{
  "arch": "pvt",
  "model": "image classifier",
  "dataset": "photos of arthropod specimens (BIOSCAN-5M)",
  "train_examples": 97500,
  "image_size": 32,
  "crop_scale_min": 0.7,
  "horizontal_flip": true,
  "targets": ["family"],
  "num_classes": 218,
  "norm": "layernorm_no_bias",
  "norm_position": "pre",
  "activation": "gelu",
  "mlp_ratio": 4,
  "head_dim": 32,
  "fused_qkv": false,
  "qk_norm": false,
  "layer_scale_init": 0.1,
  "parallel_block": false,
  "inner_norm": false,
  "patch_size": [2, 2],
  "depths": [5, 5, 5],
  "widths": [80, 160, 320],
  "mixing": "cutmix",
  "loss": "cross_entropy",
  "init": "kaiming_normal",
  "residual_init": "zero_last",
  "optimizer": "muon",
  "muon_scale": "match_rms_adamw",
  "lr": 0.005,
  "momentum": 0.9,
  "nesterov": true,
  "orthogonalizer": "newton_schulz_5",
  "adamw_lr_other_params": 0.0013,
  "grad_clip": 3.0,
  "ema_decay": 0.995,
  "steps": 12700,
  "batch_size": 64,
  "epochs": 8.3,
  "lr_schedule": "wsd_sqrt",
  "decay_fraction": 0.3,
  "final_lr_fraction": 0,
  "warmup_steps": 250,
  "weight_decay": 0.07,
  "adamw_weight_decay_other_params": 0.05
}
Rows from block 3 of a small image classifier, named by matrix and row number. Rows with one number belong to one neuron. Each number is 128 + 32 x the weight over its row's rms, rounded and kept within 0 to 255. All counts start at 0.
Before each neuron's rows are labels from the 100 images, of 14976, where the neuron reaches its highest value: "top examples" is what is common among them; "colour at peak" is the nearest of a few named colours to the mean colour under the peak. Only what is clearly more common there than usual is listed. The data: photos of arthropod specimens (BIOSCAN-5M). In brackets: how many of the 100.
# fc1: MLP up (model.blocks.3.mlp.fc1.weight, 320x80), inputs 0-79
# fc2: MLP down (model.blocks.3.mlp.fc2.weight, 80x320, transposed), outputs 0-79

top examples: order Diptera (70)
colour at peak: grey (54)
fc1.122 [118 162 124 127 123 106  62 169 214 116 107 139  84 138  83  90 157 143  89 150 114 141 125 174  95 114 176 134 110 144  96 213 107 147 160 174 122 104  76 117 134 161 122  95 141 163 135 129  87 191 125 150  91  86 101 145 135 112 146  57 134 132 116 123 127  84  86 138 174 106 103 129 142 204 112 110 123 125 167 119]
fc2.122 [180 112 106 209 138  74  80 118 126  56 119 129  79  93  78 121 195 156 110 109 147 113 120 119 146 104 153 122 131 126 131 158 197 172 192 184 114 108  79 159 136 187  86 158 123 175 122 172 116 159 109 106 110 130 123 168 166  81 122 116  99 133 134 138 103  76 119 123 139 140 137 122 148 140 109 134 118 145 179  90]

top examples: order Diptera (74)
colour at peak: grey (52)
fc1.257 [148 164 112 113 101 132 102 145 156 129 104 129 138 147 106 103 111  99 112 101 151 160 119 113  61 113 103 103  51 155  96 110 176 151  93 135 163 101 125 184 181  96 129 104 100 139 116 123 156 107 137  96 147 124 155  88 184  80  87  65 117 166 201 123 158 137 126 105 130 169 200 116 186 142 147 102 176  68 126 143]
fc2.257 [166 114 118 144 148 155 131  74 186 201  83 161 202 105  80 177 104 129 120  88 110 143 146  83 153 174 118 131 174 128 107 127 143 165 148 137 110 158  56 161 153  71 136 127 155 138 130 132 111 138  87 124 142 153 115 142 139  95  92 142 177 172 154 109 191 140 162 143 111 146 114 106 198 142 110 115 110 117  97  70]

top examples: order Diptera (62)
colour at peak: grey (45)
fc1.12 [ 90 147 118 106 108 120 139 127 160 139 143 146 161 172 109  95 163 203 164 113 171 141 116  84 138 178 102 120 117 123 105 187 142 122  99 159 147 139 157 149  91 124 186  78 118 110  36 176  54 133 146  83 128 128 147 145 173 147 153 108  56 100 104 163 170 119  76 111 110 147 129 108 138 132 113 144 108  91 180 132]
fc2.12 [ 63 147 112 152 108 109  90 133 147 195 154 116 179 229 147 125 142 167 117 149  98  89  99 139 135 107 155 127 113 148  47 135 130 100  77 165  60  91 161 144  93 131 164  92 145 130 158 144 139 156 145 147  96 122  98 113 130 175 164 107 115 118 123  62 165  68 137 127 111  92 114  98  91  93 160 127 139 122 136 117]

top examples: order Coleoptera (53)
colour at peak: grey (45)
fc1.144 [137 153 110 131 157 144 157  85 126  92 200  59 105 109 136 152 191 156 142 146 139 139 159 123  91  73  94 159 118 146 148 127 172 112  82 150 109  94 157 141 137 167 163 114 134 127 158 137 155 129 118 172  46 101  98 142 135 164 156 109 101  62 175 149 126 187  68 137 112 111 153  96  74 108  92 138 174 142 161 127]
fc2.144 [109 105 108 102 178 123 108  48  79 108 153  89 167 140 151 105  82 143 186 120  99 185 119 149  92  88 142  82 134 138 104 118 113  97 131 119 125 150 141 131 132 142 143 110  95 116 159 132 157 126 168  25 134  80 110 112 149 116 163 156 134 124 160 147 100 166  79 156 152 126 207 124 167 126  67 134 170 119 173 115]

top examples: order Hymenoptera (43)
colour at peak: brown (28)
fc1.188 [ 50 128 154 150 160  82  85 150 138 120 110 200 112 142 106 125 146 126 153 106 168 105 128 154 105 120 118 153 146  52 110 191 103 141 119 141  85  99 144 106 121 184 105 130 128  76 106  75 116 145  86 173 135  61 193  77  67 116 157 147  98 138 116 105 158 101 101 163  99 127 110 127  94 104 175 120 144 163 129 136]
fc2.188 [ 96 120 135  77  89 131 141 161 168 196  87 131  93 132 162 166  88 180 109 159 131 133 164 125 158  76  60 143  59  90 138 155  99  55 125 175 155 134 134 144 147 141 159 126  65 173 163  98  96 111 154 111 106 123 102 145 128 133 171 157 123 102 118 132 131 139 164 108 119 108 214 127 116 148 103 114 189 141 138 141]

top examples: order Coleoptera (52); family Throscidae (36)
colour at peak: brown (45)
fc1.97 [104 106 152 131 111 133 159 163 117 100 122  90 132  86 143 144 138  80 128 119 117 151 139 123  90 133 109 141 154 116 153  68 145 172 131 136 160 143  70 137 164 170 101 137  77 144 166  77 116  85 144 109 146 181 119 197 171  76 127 178 144 141 123 126  80 239 125 126 173 107 121 110 142 123  80 181 111 108  76 101]
fc2.97 [128 173 152 113  96 104 145 167 134 154 170 165 122 160  61  93  96 143 128 111 106 127 203 140 187 157 212 136 106 124 138  80 116 113 148 114 122 102  95 163 132 158  74 125 107 162 115 136 152 143 154 139 115  93  95  88 126 134 112  88 104 129 100 158 161  38 129 171 106 131 182 199 127 107 129 127 122 174 125  93]

top examples: order Diptera (63)
colour at peak: brown (44); grey (26)
fc1.216 [159 164 170 181 135 132  84 167 151 172 134  82 154 171  84 121 142 148  95 107 177 137 127 129 105 139 141 126 122 114 102 139 133 145 106  60 125  85 108 162 113 119 194 104 117  82  58 143 102 169 130  92 162 100 146 162 177 143 170 104 137 159  95 102 219 103  97 109  98  67 129 167 120 127 128 103 118  84 145 117]
fc2.216 [152 135  71 119 135 113 150  86 135 130 142 163 155 116 137 132 112 140 118 103 114 176 162 152 118 127  93 116 149 113 129 222 129 163 109  77 102 134 135 183 129  73 148 120 143 140  77 118  78 160 119 139 163 139  75 146 151 144 138  60 123 172 115  71 135 107  98 161 143 197  66 166 105 179 199 127 133  84 123 120]

top examples: order Coleoptera (46)
colour at peak: brown (75)
fc1.228 [154  89 138 131 127 120 152 152  95  91 111 152 101  66 181 112 158 107 180 111 117 124 116 165 127 132 113 141 111 183 137  64  90 113  88 123 104 133 133  89 107 137 100 115 137 116 202 104 138 146  99 136 121 170 134 148  93 115  91 161 117 122  98 112  55 247 149 121 167 118 129  76 136 168 133 132 139 175 180 106]
fc2.228 [113 147 170 141 134 148 110  95 141 171 134 193  77 157 161 113 135  59 167 147 113 169 103 166 122 134  77 148  89  70 175 117  96 167  93 184 126 139 102 125 143 105  94 163  99 167 143  89 134  84 122 159  80 130 135 132 103 127 102 165 115 154 116 171  99 104 100  96 135 201 179 117 121 107 177 133 153 167  72 118]

top examples: order Hemiptera (28)
colour at peak: brown (37); grey (33)
fc1.184 [ 81  92  88  85 136 148 139 121  85 125 132 163 128  85 124 189 124 135 148 161 101 146 120 131  63 106  82 175 115 154 189 132 126 140 149 184 131 124 119  96 135 170 113 174  81 142  71 107 178 124 120  92 112 151 119 143  92 156 135 158 119 147 192 135 105 165  88 136 121 192 146  75 173 101 138  82  80 164  92 158]
fc2.184 [125 125 105  66 118  86 126 155 183 146 164 105 157 101 102 146 113  79 125 133 127 145 129 160 210 100  99 163 157 232 143 126  45 137 100  82 108 112 130 177 102 130 161 144 123 133  96 129 172 153 122 188  75 116 113 166  86 167 136 179 105 121 145 137 105 138  82 142 134 154 141 149 142 145  85 134 129 158 112 119]

top examples: order Coleoptera (86); family Throscidae (54)
colour at peak: black (86)
fc1.172 [128 141  96 158 148 100 125 117  61 154 133 143 168 159 138 149 119 132 148 165 164  88  84 124 146 142 104 127 137 160  90 102 140 146 111 195  98 110 169 100 121  89 158 102 116 115  80 205  81 168 131 129  90 126 153 105  60 196 153  89 119 133 155  98 142  43 101  85  93 144 172 126 116  96  79 118 154 132 153 150]
fc2.172 [167 197 173 105 133 125 128 120 160 107 160 144 127 132  35 102 140 137  86 109 106 103 199 167 125  94 168 159 116  86 134 172 165  85 170  69 119 120 127 128 133 136  74  96  92 154 124 171 116 172 113 140  97 137 131  92 138 153 142 117 114  85 125 179 171 112 140 146 161 128 159 135  99 161 207 107  98  93 127 103]

top examples: order Diptera (60)
colour at peak: grey (49)
fc1.291 [151  93 148 111  55  28 193 174 148 122 117 174 117  80 122 202 101 168  90  99 151 142 148 193 139 126 174  88 118 152 129 153 117 121 176 155 143 171 116 104 133 121 127 102 148 157  85  98 145 158 111 144 165 109 159 136  81 117 157 160 111 169 110 120 110 116 128 156  91  77 142 100 115 140 118 154 128 145 109  79]
fc2.291 [ 94 152 169 161 146 159 100  84 109  83 112 120 156  77 100 108 178 177 132 132 106 120  95 174 103 150  82 126 165 155 113 123 141 156 150 100 128 163 146 146  99  87  88 120  96 119 133 196 166  81 120 159 121 112 174  98  92 189 161  75  72  97  89 112 147 164 151 139 198 144 151 118  92  94  85 156 142 108 114 161]

top examples: order Diptera (60)
colour at peak: brown (42); grey (31)
fc1.147 [148 130 154 148 163 171 115 128 113 115 133  43 134 168  82 127 156 156 160 111 176 131 105 114 120 123 142 104 145  69 124 167 147 124 155  96  48 101 110 139 138  85 179 172 116 125 117 200  63 100 149  79 198 152 128 155 178 141 164 148 105 147 126 118 126  94 128 117 111 133  99 135 106 135  76 133 122  48 152 115]
fc2.147 [118 161  85 117 118  75 152  82 123 126 134 145 173 163 126 102 118 116  85 135 127 182 137 132  78 115  95  87 180 155 128 172 124 139  95 109 184  88 115 144 129  85 135  76 186  80  80  83 107  93 123  92 161 164 148 161 135 130 164 119 167 157  95  94 192  97 118 101 136 145 141 167 126 129 211 161 101 120  98 158]

top examples: order Hymenoptera (46)
colour at peak: brown (33); black (32)
fc1.319 [103 140 146 123 173 106 147 137  99 122 137 100 135 113 124 133 144 113 138 164 107 186  72 124 119 131 159 116 107 122 177 160  99 146 144  98  96 112 140 108 127  82 160 116 128  84 169 155  91 118 129 111  98 143  98 133   0 148 142 180 127 177 125 186  78 134 102  97  93 104 166 157  77 102 111 174 168 161 183 127]
fc2.319 [145 153 117 196 184 132 205 132 144 131 127 166 105 115  73 118 113 151  77 131  66 129 135 154 149 112 107  93  91 114 183 185 105 137 149 143 140 179 171 145  72  70 120  95  92 166 145 104 153 121 156 135 122 109 185 162  96 136 156 102 141 173 151 103 163 119 151 170 131  91 146 180 151 151 110 111 103 101  76 142]

top examples: order Diptera (62)
colour at peak: brown (55)
fc1.279 [141 132 126 139 122 174 167 150  99  70  64 238 112  72 110 149 117 146 139 104 107 119 151 117 157 107 107 104 128 101 161 134 129 121 145 146 172 166 169 148 165  56 108 101 127 131 148 130 171  83  89 133 186 122  61 115  94  81  79 129  94 118 138 130 147 176 112  82 151 132 175 129  94 126 120 157 148 152 154 142]
fc2.279 [ 92 130 138 154 114  89 103 103 136 132 138 165 139 138 129 151 151 132 108 169 185 135 180 143 159 132 117 128 150 157 173 172  78 135 119  74 122 109 108 224  94  96 163 116 116  94  75 113  96 162  87 116 154  87  92  99 130 161 145 103 213 149 104  95 118  76 141 146 158 198 122  99 126 126 119  90  99 142 174  97]