A small image classifier, trained from scratch.
Model: 8.51M parameters, 32-pixel images, arch pvt, norm layernorm_no_bias, activation gelu, patch size [2, 2], depths [5, 5, 5], widths [80, 160, 320].
Rows from block 5 of a small image classifier, named by matrix and row number. Rows with one number belong to one neuron. Each number is 500 + 50 x the weight over its row's rms, rounded and kept within 0 to 999. All counts start at 0. Numbers have three digits each.
Before each neuron's rows are labels from the 100 images, of 14976, where the neuron reaches its highest value: "responds to" is what is common among them. Only what is clearly more common there than usual is listed. The data: photos of arthropod specimens (BIOSCAN-5M).
# fc1: MLP up (model.blocks.5.mlp.fc1.weight, 640x160), inputs 0-159
# fc2: MLP down (model.blocks.5.mlp.fc2.weight, 160x640, transposed), outputs 0-159

responds to: order Coleoptera
fc1.452:529574446602371562567604526525589528433463484539519468475446505479516574504482574536545532489543589505566528480485499491416451532541534510538410486552415499475474392453534554494527434413444467571516593567497457500477541512488476532594636447468522507554425405489477456433446472466457453576496544502471509491547504485554510495562510422466597546423498542538528466546433486609527434442496514476457486453467465529415545581539480506511497452485470505491430544417446531499449505553445485
fc2.452:412551522564369557476527496508494541498456510550517449432447534461465523522440577374451561478518554601496571520450512446523522488543517511538553443487444446558457523426506459486562466423492505592493436522589489521514584544484471398529489499543537500485518512505514432555475457477539515468407647483540513499450469549515545491461532528452520571502553458466599471528447553488394524520454538585507566518491547580625511461523559518481472474554356546576546512426522540462531552551497504

responds to: order Coleoptera
fc1.266:527487492449507541468510491459469513476505471482399467513440513482512471539395468519581447527465487587521536573464500502495493478585555499446505496453489473506405570462491478502610399612559445397563586457383481562531481475477500571527510421471517482544460414491450531512497593447513499488515462521451492460506542554521583561574525553470538547489459519426524586515457542520596583433481543501374455416476524576462539483411566505347490458549510524489442513593504541530496543533509488
fc2.266:473457504486515460452471413464534533522578494478446481567513511555484419471468532545433441510503512490581509409557433449437527551431523445511422644598525422572495476429455554553491376473546515492509530454490510479422454528456489454544532439508503476497434576447462493466495529551531475495490487541497556421315499435533532558486489506509574467522491494481505483475520500556498476544390539520570544506516543533567467496582511582475567493575486617451463564534516513492375543461410541

responds to: order Diptera
fc1.371:622514566487423585466440543527417493612446555448499466517492543529526497581446500477463444525454549506513532423576480436605518493490429537543622515515500523510533550515477478487483408461497569434496520495452500443560575475503483533504454469508448493559535549530579470613461428528432473439503491527494379495528424568517483488508466493546528547462398491510527458495495533521481498409540547471538476588423507514550421503395418551522517553493444616443522419484568451548458489457533592
fc2.371:566478553602466459446470535622529558512499540493532444520536536479497494470476581463597444450447535498505427512466521454620536438486482471463485581476489476554477476535579551526466417474589529461617559479504456538539528531550466477574493501536522538569559515494384493490524494596427470496444510540440496433358490527461505529426484434569510475524496534463490530581470513474451576390521435492450399486494498474416495433567470511463543518536477527525349560534554483507480534465584468

responds to: order Lepidoptera
fc1.583:451530488440586457509472521485417479475438511540452518530463464549485495370429516544533399427501485610519498496492458459539462521485559505453576414527472497525558396514478525473492623492507484466489625489417439452503542559478458481465468538540569448425579495570436518612427528455478490518496502557492431540424582615527564429560517515551551544419523573562478512434493473492480404487497542571507531546529490554519518503552477435486551538502465375470556572483551482457532572471506512
fc2.583:468579414442598542549525562509429554442415471472536478447414517510454605399433501475485460428521555509453488444510427475532472515449600533525557495502524486503549533534468544453495579502498467420562572486399504434514557450491527460510393497513437529598534504525554509480492559426527489506518475570471494596434573550477549488530528517458478528442526449464424571479519516481551474490425464535539525596516397512539544440561523480411451479591519411515489526524550512426541577561534395

responds to: order Coleoptera
fc1.639:529480535574507537494507508474427470509515454521483443449380495428506539526522633578450405550579425509369492498513460479590470505540504594447515579522462466408515497414455481573554542524537518489426482494451533475499522513464545522442495478507481583476593465463483463430533524546520483508485543605494551532503405515481448465538549624504555517633437542482495419462476492528495550492476509476571456484448483540499510431502533488476534535418601397540406534454481518558540395520509545
fc2.639:366507455423478509479484586333505546442540504529495447538504516453482521477549428420537433447472467528547515551559493525487387465535490536509430512555441501512465457456525429568470427483530470580526528464505521573463542571517487566447495517459525463513453521543427541489557488391536480477539507551380530596416455519553510560487453533535509577483470501489523421537552490592446583468495417439554490483449543502569439502467428512552537493577415551510491506518538504510536555345516492

responds to: order Hymenoptera
fc1.546:518500585602542561475481520420515519561424554488487553543464461479491488503464460437553493550522466458570491460567418524462470501440456529534416502504492393505490601565469599555457424418402571421534504494510520496442382550548540546511478468447523554519591477462465609441432481554550578537510466475574456504543472564491571462591538509462484428452379546556541618501513531488400507513551493533441489500474531526481434456450537486437483490481404506448502526481496422559455501521449507
fc2.546:469545630528481409468403471504465455405523534420492539553566357464461533431535482455556484445559440559525592510526529543421501516498434540538534500489570568405473444599563488538441442533477513548464431475577499482549521430496549510482475479553611514502521537494502545505505470499489421517440444561588423482486486395531461496506509483449499432467438516418498523505485486415556516531463336556502492481524537516497492528499549544478572480540379570475457532480561524543467462490555518

responds to: order Diptera
fc1.407:476487514408588476524485502489431529433445519480476494494474446440555617524460557504533512471538523562525492374429501499441448536482523479560508493565567518553346448501466579489534564465514469571449545444552541513647564584438565428501560568556523455476397556463529480531545465508562490465457446544500488564465526509565472421576545547467424514467483467480426489427479438430464484462521553495591452551604413451614494534498496489510514439446566455472541499494517496507478460475485477
fc2.407:504473593446591559487474589544457444505478546453475545493473430558451611494475485592434487448491467489429481425531506493508519475608457550478482562489514468569446407556518537499674549406469495463504466542501574550601543510518546484491530466512554493480566577563513529504498502485533487464410501565555517599377530450516499518539460506471491521460494515479513538506557452491383491537464461535498465479586480418527556496451495472394507429514489438589464545530627436443453478473471517

responds to: order Coleoptera
fc1.101:534465499546427410584502524440487496521553427528440402418544470393458488491518521495457509510453473502439487476589499480505528548404553407451532512520545600408471515499478576514566546462461491560526506564552527450477362624543485453473436459486505612488488524519564559550515428543420472462522527470543450481532529541534520568560576634515488445523532504581501453498441471496440547474490532524458439504480433477546474473498430583514528581545483440481388507468472488599519534444526545
fc2.101:405517484410569508489480444419487445492517521507558405451490544415537566465601470551497568490579446647512473449525491420487453466515475527495440484501470432510528413410509471511425550467588543469483462492523516444475489458514454515557498584448468408468449484473511508521491468517457541533465495409517484484551469545388491407455363488432540587534418512563498568570584537429536541500546528430577502486503427466443455538494515524560468511567528556498542449417436511543521512462549555

responds to: order Hymenoptera
fc1.114:460548583610449470526452493526499551414501510476549497526483453407441474475471451500498492585633498457487508505468554516512524485416551511570505511469480531503503492572461552430436541464509575407597530521515462438507526456460516435558590477502400533471573446565523511489549481603505480514543558530410494601422406526533495438565450513426586553493531503531581460479462562575434380460587528472372475532498553463489459559524431426470472506513448500521470451550464500502460494518552458
fc2.114:486562513603432504421429557473441500410499474416475463520441552507438445536486454521475415522561464491534491583555467469529504375499487551481510533512642485475515533539474510560468531431497537537518543456451579437424552497458549524405492457505505514479489525470552541457477535520499423573464514522543450447493527510552531543504520565499574573490494518427567599353558534513482476470526530519509516451481476509520394478512456456424470520498508423629428490533409449380435588484520555

responds to: order Diptera
fc1.603:493503534462472505597421502536577439463459502541456466475558496457363465569453515477509482511445579442552455484472541595442532521473497596463468468406477534515427485519543607521505511491512543512495592483482428486469434418435434529593493390543443501459507496546560442459489492533501483427435623489545486528539529548536431532507435429503552522499559517546543526527453558466534477450399483571468488525518550576515459556430488499473443490520437599463539470593574600438501423575547488
fc2.603:518496530496427552450455506426511521412515514484423543591466532464510441451542560481463445581418497409522565498453420503531451512625482536503425492421509535470555437581537497587570586477514482508420458546513538511409594493548488512602467547560475513446504408517551424567515446485575463579551461540547605586521528513524473506501554556567465559562534490458421474552537511538464493537451454507556528518442502481483498403405387516516427467482557392511467502538480452495491483487491473

responds to: order Coleoptera
fc1.9:481476525566439542513440463463548504497548485481499517460521491475501496482570594570429528573492513558478439571512478454555492484417441556506532641482562519438570599467505519483416514501456568524533506506451547495538436561517460458528447532463503553513455502407471460427468443564531616522491519481482462549512460439491518583509478476418395514452554448542512500447474564485510407618406525601528534561401502488446592471444520472565547566469499493542397404550389477459527521517503530
fc2.9:502533449463436473512597543452394440497494534496589546498441482459490538554464441472567437466581465437474579503488542471551491541615464463486523463443464511641475455523573441518559406565564514520549428517478482600461477558419477557520468458525543442574562517510518452507484484409480461497518577537528509523512446470541449488544544527583527522508435489476555385481541461564518409499463466438518456471565584495483422472512519403429483451517513412447499541495608563537526532395498471

responds to: order Diptera
fc1.495:531495521484555492481407583509492480552454593477482411505555498486498448476406518574497526474442470450461485578534498463563572557529413491552496538458521454570481446489465515570420518439493602494485531442492529469524527511548485391458515511509430558698528439483618479544495446557574448538417543550513422539523558474406481460469513474513582550421529441467459413552533523601518443453556564538494393495511525501471530458479502476428535542531574550505524430460485508494564482466506482
fc2.495:505572530497505444447443510549556461485430491388509405569490519458490480444470527533513495489465471588485481516499472563454526459488494507427495615569573533506453566527528477468493456443579501584442489505439475474495526497524569570478483466497541519522512535553418521500481508539386432515425523552433424368420471536474539520505481468597465465505592519439519487551544390511494507457523604476521367452510475515478519498544441420459515492517630484663492482542475586447502565465498465

responds to: order Coleoptera
fc1.365:478473468569409492573498550590516455471514440496330504467524551456492574466561501507464467478448492540532523450538466514503501540485449467498555496495496435541535534524487550570452472556598524411468531471591535449493386544591465458572477449412540560480525468558546568464622499579494440527439530508425445469514487467434523524525508591561414511526534541529470436583538436507575460501480577497485545554456408484544400477429544551527472478478451464503572538448523453523545457383486477
fc2.365:522448527551490479433483468548553577514477580457569413491584450510414584610481416619597440505498497627479451480475377535559459484475481470455478469489489522436491537392555462523495489418552571462555545503443540490508541444527455484513550480474510477544513549452496482568508484465437539528417492507486504440537485496458451486418535481471501509498579497537481482472496484424525544517559521590568524522447527464537563485512485553538417478539430499552480530487479443517453595682588569

responds to: order Coleoptera
fc1.187:588563508556452576479512602528522509473529511541473440494477561543593480432536544468466505426502433440549580498406411535460576508447500446523533457596544546498457509456485536506424458533498444584452452541438496530628384473508548553509548555562481422549500480417494472579491496575538461461492463485489465509538459489632545572528482496526533497543464481451557474527514495498489458380486451489411488459509436488461528604433500472474465522574496492432410498540536496366476532553456562
fc2.187:496476476556493455510415445512439503435478501602666427527594531566534501484459443487474625439474495489467545425422554446551510546533511542552529545440466610460503486547458495506454428515495465466462477574509569426487532441519499491491548586510524504505432547509479520492524559506467466465509486493546535384518391476580470460497468475541373607498485477454464491422522519503509471434552633529504446488465496529504511536559489587505507445541539464594450454483406590544451480512553451

responds to: order Coleoptera
fc1.469:458512452528502508542544518486461438394562454499595538490447522570562506498454503527437430430583519533480537549485551436483520492480584547491504509492472454455552451490503456398607583513398468444425482607492385378377584488588479505388461453505545518514464472482502488420529465463501513448519490585540555450467513476596511565578474586527518494504423473528537511479426488514515433498526453515476455552520580608522525520529408559477504480548509500508493514493573614454515502541469499
fc2.469:443564484474500515471473482635419583550428537524416497586471396486472428512514472552482571517480483485542390406551418539509549415492495491497429444464454567572515482480469507504452447526494587526495479474444558579491510470494600470561515532444510572506515561474478495549495485502510451593495401474469504561460494554449430408439462476507431502502482470510512598520586485439369527449535610539513559432471426470495468536520572458518483486465523479502523412521457404553573497495474424

responds to: order Coleoptera
fc1.459:496550533582500523441441483448574530475463429474481541475602492475484433419493433519426538543488534510495483505527417512495524457466546487479483509497561511492512615552541531553508403554563441485499526555463564498401458524427579535574474542472520539396469523400429496541534532452413569536518491541516468573515563471491364455513422542463459444525464466555554565363448536476551479485491461474398522467494492478458519443466553472506513611550508419581512555456498524570477399535562562
fc2.459:508459594403514457586491523521405440550501484491543465525526436521483609465602485499545490569481486477435533511452469540562456487462486490474511485551472480541530464524552464490580499481513462533456505469553455554592554450433474475487495527507519494573486577526586563452504483459485520528595565601557498530495557538399540537469570405518451457439449500420471519465594460508555510541486508594453390463421473575516463582447490554455380419491511448456410536435556471488466594554451562

responds to: order Diptera
fc1.137:515490516606509473476410430562514476531469459577529525441474447508469549455603575517496475558466627445503554442472404551467467544480433421370483498471509518552549592451530446606447423534495543485531446530447465502509411456600492501503465544498519484514464571513474462491509420459486543574448596615516609467580520453546457562488576521534491498464446531566473451481481489440416527536461477500443452532419462539544558420567545547544419536482501538463415498517507530526474507527517527
fc2.137:488549474543493481573488552550488492573509493512491456572529505479419439588461374478514497542438471540495535462519506552494505448484439441554476569481538495505450480595515490482566539535515487485450590409500565391452470498463562526464536490572573547550468458564498506506522661569546528431482620444469438555527505522410529509546428506473520418579581492470526606460449465593432461541506541509474378497548500571512486449561504435425570472544526547578548534545510457448537442499504499

responds to: order Coleoptera; family Throscidae
fc1.335:451506399505418495500452508464449396594546457465425419552507552473567469581538515517502494466501456512420420506526522519530474533462449471531542558430482444508491466457483438505461543425522501525557527528517545543401460476568525556488587469482492583539506508443373473524566552500451509557474533462584441518490519495565482560577465548407445475586529550479617443521460576466563509574529507433472493496500524463473531538523486461463522553597505359537464449469423497627578509465560544
fc2.335:489473548416450494423517468546502454582555449479594603439547532502439480457539518514538466516488546525497555475533475524572491466426513532583529422549501484545487463379564536425464525483470557518487423509431499423555503567489490457534502567468528461455496574427470580506525496463395511433510436510525533488482542507427452498467562499514440497473468479553533533523647489500516492449443418588597577394569510429487402521517463580570489480521481543421475451451603544471380504532499489

responds to: order Coleoptera
fc1.22:597502540467408564476462538524474542549476426408444501486670458548513474576524511418464474503509518496520464443404511619486474463558510515485462464507428519552538582527512481590571499491510474545428620564491478418501497502518431443536497618531484500581451459515525572456512493461532438536499403493501485512482442507597462518493453479513501458561570515518551531428587534411532476439476408540469463477449494521525576444498526481405537540431495378443542552469574518524492511471545502
fc2.22:611558541523382544527494518398552508474541526396392506422600480500493518460436546393510493522528401415514472479486600531451535478481553580525522434477430507465498577505441499489509505467499480482513495513476446527534484517514428542505514606501519567463425475466516522479463545421437436474591472414511551531565460500404469549545454460453541518477502478421523451543429442505539457450559482450529578469486541470474513455421542591539553517459407539524624558442500562494472504444484576

responds to: order Diptera; family Muscidae
fc1.196:455429428540588512536567613409523526447499454478496497474525531506551512498518520517523432404476439529522475468448533403527519488601500512530507498504480436450516462543491473544493551517464538484457586457471460468512565452449548523502506448486454446572566452590565516402422557537494606506555466512431470529490476542457413413497437574455472434490474605498482529532486557526536542480513596586512546489605572431539385472362478410557511529458569547472538506475522423473546561501475501
fc2.196:498527453471503587466434444523545496578568494415552428585558437495475502504495430528440422478513474470467508509578506436546437579550575540515493540400484554534481371614511523460520514511476427514379538570555490475452497352454501534525580484549406559535500447534531426492508518558419548526491530480464502552545484550448510556490531521477463448522522517499547504526495390542489528514539470598481524479547654602514507498526404514475503566505521490526533520531435505524566414481452466

responds to: order Coleoptera
fc1.141:533631449542524487518443476468466453470480498516575495468499542478439478553512460519513407466586528471399468519611603492577512426468516526450514498486617468512514515522463486528413504548496443509501435514521524515564495496575507435492431588482575452534549555472569486525424535340544552426475553490531538582533495481429482460359519567484499520534496442523517501452432517481470467530481539446449428473533594514481499421511523495506537469523398441460477511512513423559574473451632550
fc2.141:375494575497461473457484513453449554442454488486561508546422475530497492488452566486473556527485512497449534474483457458417434532469513580465541471432378389514489479453513522486559495464488566490612594497499430432548485495494505559491544511541489492466414466456491389496568570480541441514450546464514528456533473510516502539479530403422419602579501466468558496481539651541406401526449571502512491556470513433418484472483545482497436501408490415525423513483539485510564472518494385

responds to: order Diptera
fc1.555:524503469502513534521469431484502484447572466573580497528531515520450421485649501487507492468561526500503454503490552560552442543445488413435495508555523535612505546452576533483459410527478438525471417592408497566556482472534428569429470537450547467457480602435527483482534390477482503486541524523504551497510572463631462514487610507534456574398364494520465521422515542452523545499558471501433491492410459553452557485515525443474521555450490562445448473544447507470491488499598428
fc2.555:526521494506530473519571549592521457564495532482510519552502439452575574471399394507438408480449523491522435525536516533423468572544551489533516589390460652438505461565531519509526506536522499426411489492561520473474514423506500481469481461462436546547528447503542441503510567516487526565507578521534498521530494525367438453571499448468540417515609523541507428528408528606461450546471516588481454464542640527549454439487439508464439510521459486488480498530496541412526515427451539

responds to: order Coleoptera
fc1.208:398536561579489481515453391522496441543561434516518466598502546436484515477495497426421600564499515465486544626525500512541511413433473496522573479514534528564506429497465494478461497499574493444458428524514443510562633492518469459493546450499471487477498518511446546436414584638522416467531522524522513500382499464487388445499525463460501485480601523490575539475490493471535393539474498505492609457583537498479537422480497564500472431509541482519483468589567584536428479493529560
fc2.208:474414512459494495550507437413566488506621550482397527452543521427475487509524479499452510586558511492518471542478515511486471548487462532515464444474617421547569524448468503455551492488514395478510420431563481517561604543505510417446464489529549447446494452558484612458514470602564393471461494516494599475492561462419641549549575504556571465515457529429489501531472493505508479452485445478527481508568509485503455513458453482475471401554566383455480527584526465431412476494559515

responds to: order Coleoptera
fc1.606:477543585548441581491507478471487516435453481505468384475569571480495546533450484416547435433501501546566546375504531553553450441503479449422579489524453452493550555461473493501415394536457536471499578499487528520521482471409520585442598443500503520471491448463576514528448439489472536483472532536538481636504504522533551611435498566393480560525484472524460459534483456395539492398559527588472469520521583493461571529507499445477499615474481535542506446508503392512433560492505503
fc2.606:539526414496484492505490536422548534476496536481455501581443487545443421476528455488494503364461570514591452524556530610459455521503493435431506538527504479502436514535592502488456540604490489468516506443532518492496460482574473439564520410438502534573514473496417444558503444562439449456516444519622517491529431462507456507447450492501487433525560548583407584553497572494544474428534544424455522481496422578432442507556558351499512485509554519491503516606543585412570518519528491

responds to: order Coleoptera
fc1.274:447586434506504500551574511552539547435536431496496579474536528548454489447529449487541537443583460615487457531457500516487521495531493442462445512522530523434455557579606466467567561571537363454464435563468519575495426478492471593482564472470529526444478575440416439424481555412540501483468495552460576511533519492554518478564550459446435459480571524559450507391428463401533477488518412432436578496517518449535533479438489564506543465486490464518429614499538560513524506537430460
fc2.274:564487514527450390457435530458520554558512549492495532540475434513589420613437479468628471480362516538477448501553533410496516417518548489427564555502531534553538463536582534608452498475497579545587510510401483480491595511416516496416480443473452468589543506489426444489518446546498459464528529479454518483511460471407508548491443460576573491496504474442424507544567516503514574451522454511453497446490518544448392554535542462463529493602481455518446463492455490528498531465590426